Rows from block 6, named by matrix and row number. Rows with one number belong to one channel. Each number is 200 + 30 x the weight over its row's rms, rounded and kept within 0 to 999. All counts start at 0.
# convs0: expand pointwise conv (model.blocks.6.convs.0.weight, 768x128x1x1), inputs 0-127
# convs1: depthwise 3x3 conv (model.blocks.6.convs.1.weight, 768x1x3x3, trained with AdamW), a 3x3 kernel
# convs2: project pointwise conv (model.blocks.6.convs.2.weight, 128x768x1x1, transposed), outputs 0-127
convs0.463,200,217,196,127,189,140,197,194,187,183,215,204,143,182,170,177,218,255,177,173,226,150,175,154,166,147,181,167,183,189,169,200,212,127,145,234,229,189,165,255,184,206,215,170,197,221,214,213,204,237,208,245,187,174,204,225,151,173,202,232,217,189,232,238,247,223,191,198,204,210,213,184,222,210,207,179,230,203,196,218,193,263,192,209,207,240,190,203,113,206,196,224,195,167,236,196,149,138,192,252,249,180,198,246,204,169,198,209,174,208,223,183,182,167,161,149,175,159,176,215,201,204,197,161,189,203,200,134
convs0.464,215,209,240,263,245,171,203,240,259,193,186,199,175,234,204,155,198,189,251,150,169,259,192,224,192,186,233,184,207,208,214,200,258,179,210,273,190,155,248,173,217,191,156,199,190,185,161,198,196,223,177,249,187,194,212,218,225,188,159,208,176,157,206,249,153,220,164,166,166,134,211,190,202,159,176,150,183,211,181,211,241,142,251,210,207,188,197,179,204,230,240,240,243,197,232,228,243,167,177,187,194,208,196,251,221,250,178,228,219,209,273,220,185,195,202,227,212,233,190,213,188,202,180,219,210,244,198,183
convs0.465,234,195,200,223,177,224,246,219,211,193,195,205,176,183,247,243,208,214,227,198,238,153,196,269,184,252,232,248,241,237,174,204,189,181,179,245,185,233,138,230,216,214,222,236,175,201,156,211,208,243,211,177,209,173,255,155,169,241,233,195,173,212,172,201,245,193,212,262,198,189,191,204,244,266,177,189,178,199,195,232,201,225,190,196,164,209,186,191,177,219,189,190,165,196,229,221,125,167,182,232,177,149,222,278,197,190,239,177,170,223,180,254,235,247,224,172,205,196,190,175,234,181,190,202,211,189,247,248
convs0.466,165,208,199,151,176,208,201,211,175,189,162,141,252,246,234,168,215,184,190,219,186,184,222,199,243,206,239,227,254,134,183,196,255,185,215,182,130,138,221,233,230,180,229,194,164,168,207,209,172,196,272,207,265,170,249,198,224,202,203,205,177,193,191,260,183,181,241,207,239,205,231,259,158,226,236,217,196,234,167,208,193,143,244,154,229,207,205,227,213,192,235,185,205,203,184,181,197,207,204,207,201,196,221,277,208,221,208,245,191,176,200,156,201,204,160,254,209,225,151,232,200,203,181,182,207,199,214,206
convs0.467,160,245,207,154,195,206,187,220,177,223,146,177,250,182,209,269,202,190,201,263,190,222,181,200,195,185,178,209,225,175,207,195,167,160,226,181,228,213,170,174,257,175,216,196,209,188,194,203,247,259,209,235,223,170,197,193,269,228,176,159,223,226,178,212,245,252,178,202,205,172,157,138,200,278,193,204,143,240,218,211,194,225,254,219,191,192,210,193,199,224,190,229,206,162,216,167,202,195,157,205,168,178,181,147,202,208,247,245,154,201,132,247,200,155,211,196,186,236,154,212,225,202,172,184,197,216,212,232
convs0.468,176,222,163,228,128,179,170,225,188,244,200,197,227,163,183,163,158,192,175,181,239,207,195,234,207,228,207,224,262,184,228,223,220,181,214,243,166,240,213,186,178,184,207,138,224,214,147,219,251,234,215,203,249,196,213,206,211,211,192,206,210,245,132,190,194,186,236,212,223,174,142,197,204,183,195,213,181,202,211,149,197,229,214,216,218,150,128,185,168,240,189,175,205,264,199,243,220,195,253,229,224,186,178,169,236,190,186,184,259,242,272,216,230,191,219,180,214,155,243,208,222,169,170,177,201,196,207,159
convs0.469,215,253,225,197,125,245,122,245,235,204,212,210,209,234,179,171,245,219,197,219,169,212,201,219,240,268,173,201,163,194,188,232,184,233,172,174,195,175,158,219,181,169,221,222,156,232,217,219,199,187,204,186,211,219,198,209,167,221,195,185,239,274,204,206,192,257,203,186,215,229,228,194,210,190,226,234,217,213,172,200,210,221,175,181,153,174,265,174,168,214,182,204,190,131,208,258,211,195,243,198,210,256,188,167,160,171,173,204,206,228,218,183,180,199,225,194,180,201,193,181,190,219,233,282,268,174,168,162
convs0.470,219,175,182,152,246,236,153,255,255,184,176,221,212,209,198,190,153,201,209,214,157,205,204,194,242,243,228,205,220,175,193,252,210,205,223,201,177,219,250,160,166,197,221,235,190,221,218,272,216,205,241,208,211,178,258,180,263,268,157,224,192,214,166,196,211,182,193,138,183,227,157,231,153,191,192,239,240,196,150,204,167,206,231,128,181,156,192,205,188,170,207,184,232,200,217,234,192,162,216,174,249,152,171,202,212,182,192,188,170,213,224,247,230,215,179,235,165,210,160,195,213,214,169,164,233,177,189,199
convs0.471,197,235,214,172,153,231,141,212,241,213,230,168,224,222,188,165,227,199,183,191,145,243,219,226,226,248,149,246,175,213,190,228,164,237,189,213,175,192,213,245,174,203,240,227,146,204,273,243,174,167,204,207,190,266,141,209,220,224,178,213,192,204,193,207,189,200,154,204,190,228,136,186,218,191,195,267,171,233,212,186,207,195,191,160,151,214,207,213,172,145,199,189,215,150,194,194,189,205,196,209,264,230,159,203,198,162,238,170,220,178,207,192,206,240,172,236,145,194,168,226,186,254,198,210,243,229,177,182
convs0.472,157,204,233,151,140,200,225,273,166,211,289,207,172,168,258,129,216,185,195,170,195,202,171,199,236,155,179,202,170,169,179,167,165,133,203,183,237,176,179,235,273,186,219,210,152,174,214,203,206,226,211,205,161,205,243,211,194,192,226,224,227,177,185,181,233,231,201,143,213,208,211,181,226,214,234,161,192,240,210,203,237,190,177,227,212,219,169,218,195,163,244,198,153,241,180,220,162,160,136,182,216,213,185,209,196,185,156,211,194,173,195,191,197,181,203,201,175,200,202,263,189,161,232,193,206,197,232,228
convs0.473,166,205,165,232,227,230,178,205,211,162,171,187,205,218,167,186,162,196,228,185,196,197,189,232,196,213,195,249,186,186,235,113,137,225,211,230,190,223,165,192,203,185,228,208,172,204,220,228,206,190,206,181,172,216,220,202,146,218,182,226,207,190,171,181,220,179,180,156,182,265,193,144,182,253,200,187,180,163,249,138,207,225,256,278,159,185,199,206,233,212,205,210,215,214,196,214,198,191,167,209,252,173,207,205,223,96,181,241,173,221,178,192,272,178,244,169,178,184,200,232,155,194,164,235,174,219,215,190
convs0.474,195,156,156,207,155,214,233,169,185,253,182,219,211,188,156,236,174,215,167,161,184,169,178,202,235,217,224,198,166,195,183,205,194,222,200,228,165,232,268,216,180,172,220,221,153,201,171,232,165,229,165,183,211,182,181,179,239,200,218,241,222,177,202,221,188,154,178,224,257,180,261,172,203,199,196,250,171,178,223,184,221,220,234,214,170,242,178,187,242,233,192,175,189,138,221,254,236,230,211,242,205,172,183,227,211,218,166,227,263,231,168,159,210,143,198,213,226,238,249,204,190,211,288,206,216,173,177,183
convs1.463,182,191,198,178,219,262,232,227,166
convs1.464,191,195,163,152,135,190,200,193,198
convs1.465,246,174,145,219,206,171,212,183,176
convs1.466,229,212,228,245,190,239,219,231,238
convs1.467,230,209,175,177,141,210,220,162,176
convs1.468,187,224,192,174,214,239,140,181,170
convs1.469,219,227,215,233,240,246,216,237,217
convs1.470,205,220,220,231,195,242,158,161,165
convs1.471,218,224,199,227,277,216,202,218,196
convs1.472,181,202,262,172,233,175,190,165,202
convs1.473,195,190,151,222,214,184,258,220,171
convs1.474,203,226,159,210,152,209,205,219,147
convs2.463,229,221,284,213,211,211,176,187,226,237,146,154,198,247,214,233,162,131,188,213,207,169,171,224,224,235,187,180,161,150,186,208,215,173,253,221,214,150,245,196,224,179,158,278,176,192,178,242,227,248,211,216,227,202,236,195,165,200,203,226,151,221,197,219,190,215,190,187,194,211,226,251,159,193,189,202,227,149,208,174,165,194,252,202,181,183,235,174,178,222,180,178,181,198,230,186,200,224,157,184,196,218,195,158,197,221,140,222,187,174,193,224,180,227,253,193,210,237,190,160,233,148,225,187,161,192,179,263
convs2.464,163,211,175,225,192,271,192,251,220,184,214,184,236,169,208,233,195,243,206,158,185,212,181,185,201,190,190,236,265,198,177,178,241,234,170,229,200,225,184,165,181,221,196,153,187,188,207,192,157,209,163,243,188,216,123,120,158,156,152,218,180,196,236,202,146,200,207,197,170,180,206,168,258,189,229,212,136,231,231,229,273,178,204,248,187,217,155,252,189,205,209,190,231,215,168,177,237,131,242,169,182,239,200,213,205,204,236,188,203,255,207,204,201,222,183,223,170,196,192,193,209,178,192,187,192,193,173,205
convs2.465,163,224,236,172,180,284,173,173,171,223,160,214,218,192,193,187,158,249,148,168,128,185,201,193,228,160,199,173,162,148,237,232,150,225,201,215,241,225,185,169,219,201,196,154,176,200,198,170,167,231,192,227,196,205,264,204,217,183,178,142,158,206,216,203,158,199,200,242,192,181,225,165,201,213,239,164,248,194,170,192,187,214,172,227,202,211,197,199,153,167,169,190,168,154,240,163,157,180,211,185,221,239,220,199,203,248,127,207,206,194,163,196,226,237,204,202,269,171,188,189,225,192,212,179,220,185,241,228
convs2.466,199,231,195,199,145,221,158,194,194,191,147,287,205,160,174,183,175,222,195,183,210,221,150,188,190,205,191,240,184,206,193,248,184,223,179,209,176,213,261,148,164,234,215,155,193,192,235,180,228,179,244,173,163,255,174,186,239,209,243,269,239,164,213,160,177,229,197,216,223,160,181,172,245,173,218,202,206,201,224,177,204,246,193,201,209,196,213,204,187,226,206,189,171,197,206,209,168,209,157,205,224,226,196,174,221,194,265,195,239,178,166,224,218,274,175,175,184,150,145,180,173,272,179,221,219,193,227,244
convs2.467,207,167,228,220,154,176,145,200,192,184,196,177,214,206,217,222,214,202,165,222,191,227,192,255,183,251,196,182,191,192,205,160,229,177,212,173,221,161,145,191,242,190,220,237,190,192,200,200,224,225,205,246,213,177,177,187,206,214,124,209,190,153,258,219,190,187,240,158,188,218,144,169,164,225,189,229,222,218,201,213,185,205,220,230,208,183,194,184,188,220,180,202,157,238,278,223,180,219,164,248,205,241,268,166,175,217,134,187,228,210,141,152,149,201,210,202,216,161,175,203,170,172,244,186,150,130,173,194
convs2.468,216,204,180,203,183,218,267,151,163,174,180,205,218,183,181,219,206,174,197,234,190,235,225,170,186,198,153,170,231,150,150,223,201,207,159,195,172,211,255,204,207,198,137,150,217,155,211,239,173,202,245,213,184,179,149,200,232,175,222,165,165,209,145,199,190,193,230,174,192,156,162,184,224,221,257,213,260,211,204,197,217,184,225,183,191,231,202,153,237,205,238,166,199,175,194,181,275,168,191,227,194,217,161,232,188,260,202,154,232,229,214,195,177,212,161,195,230,169,163,160,196,228,139,205,201,176,131,204
convs2.469,223,178,252,163,225,181,294,165,143,175,196,175,220,174,195,228,150,232,184,175,180,144,216,138,175,219,183,192,248,186,212,180,182,185,194,225,190,215,211,222,184,159,187,195,176,156,207,218,174,205,172,188,176,199,196,212,221,172,168,139,170,198,185,203,205,233,222,187,215,208,245,168,174,249,183,240,220,249,256,186,202,220,187,166,245,183,165,223,165,173,190,192,181,196,162,158,209,257,185,159,225,227,165,180,180,233,248,163,229,247,240,150,256,205,175,180,209,188,247,171,179,212,197,204,211,196,256,209
convs2.470,225,210,219,173,198,235,269,183,138,161,137,196,188,204,184,233,205,230,221,191,196,172,222,196,240,207,208,161,250,216,122,196,223,175,167,209,150,247,145,215,177,175,198,182,184,194,187,220,184,229,162,170,139,237,224,167,222,215,201,184,167,192,163,246,236,140,217,228,217,193,198,205,158,239,180,233,250,201,195,165,218,221,211,169,158,192,204,177,209,210,235,210,181,169,182,180,225,221,229,235,240,206,147,258,155,212,207,168,226,161,181,161,220,227,132,191,199,180,208,183,195,168,203,202,247,213,164,175
convs2.471,241,188,246,190,239,182,253,181,153,157,196,153,212,182,172,221,140,219,223,154,162,178,211,151,182,195,177,176,217,175,242,176,191,204,182,238,199,198,220,230,189,171,159,198,173,190,186,245,214,251,175,215,141,197,224,188,211,178,188,167,182,208,169,220,155,235,241,262,236,222,229,204,168,193,183,234,236,237,227,191,236,214,173,169,221,151,176,233,145,165,198,167,158,163,181,182,235,248,199,160,211,241,175,172,183,231,221,220,208,217,223,162,238,183,184,174,189,196,273,145,189,223,197,230,236,207,196,234
convs2.472,202,185,184,247,173,170,173,152,240,192,229,192,207,209,147,234,171,181,174,209,212,196,234,186,188,208,222,170,187,202,275,177,208,194,163,216,209,177,165,244,206,228,231,194,213,129,167,216,201,213,225,175,228,169,220,254,203,207,212,161,118,125,163,151,258,188,202,140,203,200,166,177,237,174,204,179,270,199,205,162,136,189,256,144,206,222,205,180,194,274,204,185,220,213,208,171,220,205,156,208,227,229,179,191,206,202,217,186,180,176,215,182,196,200,160,218,257,208,213,236,188,168,196,202,197,193,189,177
convs2.473,192,233,195,228,223,195,236,136,154,228,234,168,184,199,217,219,174,144,163,231,198,197,230,161,233,191,233,173,207,162,268,235,213,228,219,211,175,152,213,233,211,186,192,292,175,176,210,232,197,201,172,184,218,256,224,216,217,165,245,213,197,204,199,208,202,239,219,235,172,218,190,281,179,173,172,236,215,196,195,197,202,214,158,193,251,200,258,167,192,212,150,162,173,213,202,189,211,223,175,186,184,186,164,191,178,244,185,138,225,240,179,217,207,209,204,188,211,255,212,179,254,175,254,142,221,189,211,208
convs2.474,209,158,204,200,225,195,183,213,278,213,249,176,226,181,196,232,178,180,266,190,204,168,172,184,204,176,256,188,186,186,178,141,164,171,218,202,189,171,198,242,215,198,165,195,216,176,240,264,213,244,258,224,174,163,243,219,164,191,221,173,179,203,174,198,160,258,258,230,255,275,164,179,193,245,199,135,164,182,213,180,193,200,166,223,229,194,216,207,139,168,173,178,206,180,196,231,221,237,216,243,171,171,159,189,198,186,193,220,184,210,215,224,219,170,185,206,228,189,177,194,190,143,181,204,154,197,203,156