Weights of a small rotation predictor.
Data: trained on Sentinel-2 satellite tiles (TerraMesh), 10.4 epochs.
Rows from block 6 of a small rotation predictor, named by matrix and row number. Rows with one number belong to one channel. Each number is 128 + 24 x the weight over its row's rms, rounded and kept within 0 to 255. All counts start at 0. Numbers have three digits each.
Before each channel's rows are labels from the 100 images, of 14848, where the channel reaches its highest value: "top examples" is what is common among them. Only what is clearly more common there than usual is listed. The data: Sentinel-2 satellite tiles (TerraMesh).
# convs0: expand pointwise conv (model.blocks.6.convs.0.weight, 768x128x1x1), inputs 0-127
# convs1: depthwise 3x3 conv (model.blocks.6.convs.1.weight, 768x1x3x3, trained with AdamW), a 3x3 kernel
# convs2: project pointwise conv (model.blocks.6.convs.2.weight, 128x768x1x1, transposed), outputs 0-127

top examples: snow or ice; main land cover: snow or ice
convs0.699:087163167096140154143151159141148131156086095115146127090163100115151161137132122119128136141141142139136122097074109134098080129149111132146143160068115139171131156106148146121115128136123110152105082139135112135169117150109128116098114124112103143063126157154094119146174151154120121153160135152095139157137120151136121127093135147110147114142100090143172183106141120117119109127149
convs1.699:118141095168104111123107158
convs2.699:153084119109085107159151150137090072146116135121117144139117101134134146120139124124143071116083095170072155098105138171152098122144134116131135117116120154128136109111118122113090092111121113137186147151112113131107119151125126124157109112111086107127107145105151162140135127089132094125112143124141133096133161114178146119126152157128159097105151134127214128135160134106132103118145

top examples: clouds; main land cover: trees
convs0.308:106161165111123116126145148106112126142099106154117148121103106172111136117094145162112160117103141099160125129132113148072155117107130131115084064158123125152134149155137113124117151146091108124160124143163109169108163141150146134143123130102141116122128094109112106095067093132124114159158101136111118132084131163111111116091090153173117137084135111124165102115117135085163127093120
convs1.308:169126126171131137152152110
convs2.308:063145121175134138133115159162121165124105159082146147141158134139116140113134119096134114126175143177142107141158115096140161137091129148112080158134146121112145118127110143109108119118146110114101166167143114123113113117125167146112102126167125147143104180146059129119163141128120171130126147159140142124112115127153151137103146109125148097167118112153115105068161112099138106116160

top examples: main land cover: trees
convs0.86:125152112095081181073140152115139105149130120155159137148152093108101146167131101142131149106153139139143160081131140161114156130156102169153146131095167112148144088100177155096124155135140111128098134142151151149158136139142169116125111133135099151081101106152106085138155091142136155139119113143151089171128147129121151132137144148092163127112163118119100152125131128165151126122115
convs1.86:150131133147138166152162161
convs2.86:149152150136102098178138108114114116153108106127099155137083101128135111131137144134165128119113114146094162079164120105124125116106147080151137114117119111110150167112126113126111113146128110138153134137133102168119170106117149133177160115144128113100111103130165100145139097098095133097155180110153154143126132103114169085165097150139158167110106121101111110126181129145161098112176

top examples: main land cover: trees; main land cover: water
convs0.414:130112160104126147153120126136117087144175152137183140136121104128118136137172165071106118174133124103128170153123096088098117111140111134134162143108117149134175142151132172135151143145107175092127086148110105126108142121130129136140118100122117122135131099187090093113128143128121064097134116151150133142169148120126156127140155161109114139122100119176106096153109125095119155124111
convs1.414:118146149139145169150154160
convs2.414:122142132069136097145101140136163131141131168137154173114127108128078139137102139092131125117156122107127104138125113113126141165111144184119103112096140167102097125116169078135180173118155101116142097101137130132141139123125108085103141111131141156143126147120108103125122155146150146151130150103165174119121103132128090161137170129178127146160169171125117118138182135097128149119127

top examples: snow or ice; main land cover: snow or ice
convs0.61:098095170106100139120162178137133129110119183125139165147121117111125162146071132123134125142105174138156119132123094157159151084131124104142103120137129138101120156154173126132136152131140122138167165132084162152125159146095122102118132107118116100145150067139084130088122149144146138142156141117105132155100116119127134076099145124113141115168133127097128134134084168128130126185122
convs1.61:095094107128114112156157148
convs2.61:152117156176119152163133071120147101146092157126158177125124106171146151121107130135108138107091157123115099102121079108182082131165144142157106095099127121101143155174164121130117109115153108109140103126106159150130117147102149133098155127128109099136121122169137131127105137124138127143120157162113135126122164124139137061139075103131122118109107146125117145095079152130149135157126

top examples: clouds
convs0.594:138165166129102091131094149124122137151104170093090077140131144132145132087109123100152096123114145150103184129106157064110145116120140095114146132175134125138134116120127101103139130122132064113128135102132143163083104133175153173132164086128103096107123136136137120171155150097122102133126118146116152089135078145145134140100112130110120097133159139137129110117133110127163114139097
convs1.594:095110141122100129076123130
convs2.594:141115122105123144101139124141104138147097110094171162110095108117098139133117136148146124110082143120085116069188119082096134150081150104134116140088163157105146107098142117118149156159130122099163153158169123122086155110146132094147200148103124134171111138102139155137128142136137103166119135124150142125132104108091132148116157143137129173147112130123112126112152148125132092151121

top examples: snow or ice; main land cover: snow or ice
convs0.637:144116114158150150146138097160125131126097152120159092133132095125176187141118114154106143137109146156154102118129127165121149091132108115150127121091101121115144146118148159182102105116094128112113119141134136129104107158130101179102127129113126192155093141157114110131103137115074187128141122111119157124170124098112159145115061121111148117134136158126153127166148153103120129160121
convs1.637:104132159113112125118182117
convs2.637:115133149131109120138143113134123156100147135162143118160139168105118138118118122157187166128138122100117159135119144120148115105151103138135137118079129122188132145128122097120122132136132111152126118125178097138134150093150119075146099139187084096121158148132171117084141179113140149128130117176128104093166113185166150138146138122103105111137087123131103158140125156084151110142133

top examples: snow or ice
convs0.190:136119136134118201084152136149099118127144142091099140123110157171131096160144115162150148125136127180097148126139137100124131132142107104175174155130115147135153157146145162130155112130084140130116124102105139090142129137121160112118135118102131119146109137133150177111137124070137098136117148103111173161129149128074200104129123123125160154127112107128175117118140125127168133107151
convs1.190:154161124158164156120142139
convs2.190:137135150106153101170080096096145088140092125146093157142113079105146085112138107097152099156104112144116133107113137165108128100126106124110158115156094141089138140111154100098104105140111140101148152159145130143098104161123154148138163119165146122127151092117152083082132089128094082109135138112110152136098114120147140147152149133104163106106114140116157102101145096154156144144144

top examples: clouds
convs0.258:110113141159156095129146172135067105116127174118168100173084132138141112111125143135121119130110167126127115138146157128130126129125109131128155138148144118122136106119107134115170134143125109131134097137145171156148113085124105149127131135092110080125149139129183157157132115113134152060164126094100079115183130157130153130133128090185099141128121137149129127156161143116099127079148
convs1.258:131127139121130189130136162
convs2.258:133124168145137130137092096112148127129088121152103131131119086115131073093148140124142123166127118144118132153121167175107131096117089096102161113151095138140139157126156125092072119118107138088139188180120181146108086146132149151112153119162163152123144111111117124119111066102127124102140124117094132140095127110143105164130139111115153107120123151143129110110141120132148181143151

top examples: snow or ice; clouds; main land cover: snow or ice
convs0.370:159110133106108140072119138160102118144134144102121133122122104150126128160123158153143117148122124171125134118119138136119115122123128127153180153139125142106137150131160155128160083114096105126155113093097123082109119142109157143138142114068164140148135130159138178108184126105117132124121151098149156155080117162111197108150105122134177126170145084128162119106141147105168117120147
convs1.370:141159149165162158122124138
convs2.370:145114139105139122166108089093146103155103150153101151141105103125154079101139121098141098160110095129113135110106156150111111107131095116108130130161088137104136138116136119079093113130117132103159152154146165151099097149114160153153166115151141119106159074094147064103121098109118086122147162123108157133106115105125129134149163151097139102102118137114167098110159122131144166142137

top examples: water; main land cover: water
convs0.754:096136151121171134129090096101133147084103133089128145133117070110126117124097108167084141164127130166128136179150118149177119157110099080127126167143113150130160110150157098147110153131120168095121096102100124112099111126138095134101162108100139133129113143090082124087155110126105136122093123133141121138149115122127132109097137130131159111135131131163087142116139070098125149162130
convs1.754:153129113167119094128099102
convs2.754:147162176201154105130134137157113108109129159169118113129151095134119137081155121071147124150120160115170133112129104097132123132193124065133116137113130130140117125136138150139115096087144128151129161133129143121172111146137126125104109111105119137110163125133121103083081125111112145120140158112138135125124129101146139108120145096114109107113153145168100081131102172099103097096105

top examples: main land cover: trees; clouds
convs0.296:102143121115074138089124124123135155118143139120145169139145121112117114099134121134160100115156086119098159157085132167126120117105157071120159165140115087081152166162152125127116128099126151109140125103143163129119111105169089126192128146154126110123138129104154138071170116137110128115165112136124101109100147149128107105106126137083167120129149093162118154115095106144124117119109
convs1.296:105084133106169120120125148
convs2.296:153138127196140162163131138125102081148090128107111144146128150102147174094109095126127145130099128162135126077116164187140104128110149128108087166153115100150144090106100087140097113148146177126100101146098091122149140115149135135130122133096160167120107138104137132094139107136137132090134107141127165087117139151118098135129152124130134164113140125173134149138137108121165133165128

top examples: main land cover: trees; main land cover: water
convs0.535:120133160085121139164116167137123133118134167153178137134148122160151149111191158074086123172133110125138145151116080085111140115136128137144142125086143167146153129152126142144164108102137154091136110164101105097156101123132117097152152133138157129138122081168123132137108132150123101125096130158161111119139127156097149088128162148129114136104132112172106119171130106100117119097107
convs1.535:122159155120151157128160159
convs2.535:095126126109178112133118115138184116144088148133121177105132089127099150156099129106126109147116123133110146146094102120128109144119171174125106120106124153090092103136168087126148177138150113124151121109117112157134112152110109097112101097121127160154091135106096116142110136152139131143124161099154164139138139135124091186141171100162144125149185146116123164134166147106131138107144

top examples: snow or ice; main land cover: snow or ice
convs0.520:152107126129140150119107124156103164157143098089104135079147126089164069164151135134134116151144120147144113112152150118111091160122124145130108155112145175113117115109170154143088111172094145130099131134160078129160175154121162126133138058109114166107118124144089105123144115150122130136140142136127131128108116167108063115148150153106159139151129113142149133111095150140119149118126
convs1.520:095153146116144157111098156
convs2.520:136126147125087163161104062082121102136166109155136120123125089161173120109151130122144136119157095134142149098097098116131063144140100098135155106113122113142121170094161134144102158126104160127117137147095102113132167142076141140159134111089098121095144097141112124087143117152116112167155149140100117125117140136104136091143127128118131126133089160095099136135135091140168124125109

top examples: trees; clouds; main land cover: trees
convs0.635:125150131107128092133176132153119136108124144095137121114122171103102099118135146141156140100119111091092134107098151130130131111074152122118170132171158110117092155150144083155104149100115144077115105107097154124106134130138082122155123150152166179155142156123161109128133152119133110149163104091134132129121079098146162171126107132117117068157124121132121128114094093121106141124095
convs1.635:145123101088151105109145157
convs2.635:131180131210145099139109114107129079131148110153118087125140102148146134128139110106137124140158120099173139093107151128133117125165086109123140147149129137115114117132150128153124130117125196115090106136122112153188112123133120120091142170120161138104139131108135098131109124124143104128153148113086128094178136141156068125181156107122115135092149123162146108164125146121149136108123

top examples: trees; clouds; main land cover: trees
convs0.440:116190143095107088146156133118109131114115149091157131077139084108109138107084060169149130165086105102104113160162144183136160136094153071133149135128167114139179103131131117117135116145123139136126140102134131118121163082159089131163103122126135133138144112107130133100141147120159148158093128112155130133129151132126130115096083135134154114126128088131116132139132110131132153124106
convs1.440:105144146078158142106126128
convs2.440:100144140127115111108135131107094105122122103145105130113116139109201127114133131153131131141120105101101101136137164157133149112142152110110134159147148126158114156129137108108108140070092154175108169104079110098123118117115135158138135162115147161070121119106128118148116087104127133103106108099123179153093115140156065130150108124102176153125125139137123152128086109109092125134079

top examples: snow or ice; clouds
convs0.369:137138133111069101125157130129106101143143124075145097116132107125148157161151098137117102116102140140090123149143084121113127126107088140176152124125148158104125144149117092085153182180093116118174148134076129088123118104137114139154113124123159078147095109127142129116145134108098125130114168143077110144150114093085144146145114133148081137136137129111150134137160155132147112101113
convs1.369:160155155161165136123118137
convs2.369:135114164101138138141103079101132109153122141161094160145118102114139084113157097115160100162107104128122144122104144156104094113132119119097152108156114134117151138109153116105071115130107137091172128145164169150100092146108162156149149101135144127110146098096132100096105091104097097105151139104111167145105092137156160133135147139089169118097113137111156099108138109137144150149153

top examples: clouds; main land cover: trees
convs0.264:093160130167129095129095145057132140079162124135107134123133103083082101136114123150116139092155117087097121173144156151136125108116129158105125139148111121119113087112112106139109141090151138144129137116101130101154145084137091109127126157171144127137140134153121124177161144119145163132121079135169126155130094135118159141123089179101123110168116128117117106114156116161115137092132
convs1.264:116163100116125088133161140
convs2.264:132158088150115091101091148122133138155106109072151118133148136198109136166122117127112133127095107115102121119170143113113138127094112098159152118083123132129122111112124118110118096097122142160149123148152126146115170088160100094120136131136133159149142140112167116181136095125140135127174108129172123170138132118055136137129151125132133138090172099155161146127113172129136141136109

top examples: water
convs0.30:175122087095112134149156108121175150095144116106146132100111132154114129142180127168108099118155104095149116128154193096109072131138142120126150151074110144116145116141160119132149115135202108097120125137097132149138141104121159130152132104129113126097092141100099142115106069130110123131131120146138141132128125098107095128155166140166146121124142133137121153124152077142166133110103
convs1.30:095149146084119129099115146
convs2.30:148100142103135124129121102128084087105131132134151134102137078112109126158121146143115104128156127159142129099101111123084141142137184070162127093132117099106109168137111145136115130105136088127150154151138128139146113183127092155115159134128101110111129147115119087110128146146091137117133140122139136111118167063154137086139108141112187154134113129154102160130137094118159171094164

top examples: clouds; trees; main land cover: trees
convs0.521:140130161130130080130132144131125134149108092119140113073162149097131150100063130114114107095128142137104142118131136192133187127092151112132160147155082156128118117132088118144115153103155115135130098127180126131121100161111104147115129144116184147132147169158141119107152094117122130147094082125125112159125124097115141154118116128134126133117082100124141066126111160097130134146112
convs1.521:100095107099109124159153139
convs2.521:159114132152105094156097141142169132122117142141127134102161097129123139147136107131161068104173144131108117144140157100155122134136161108174126138104112125128140082139140102146133102147094191144091162151143138163127136079104137118150096160123132143118131139085083141096107086122138120155136117102092112074116156127146140141122131091123104105140137073160143130126125140088153104102139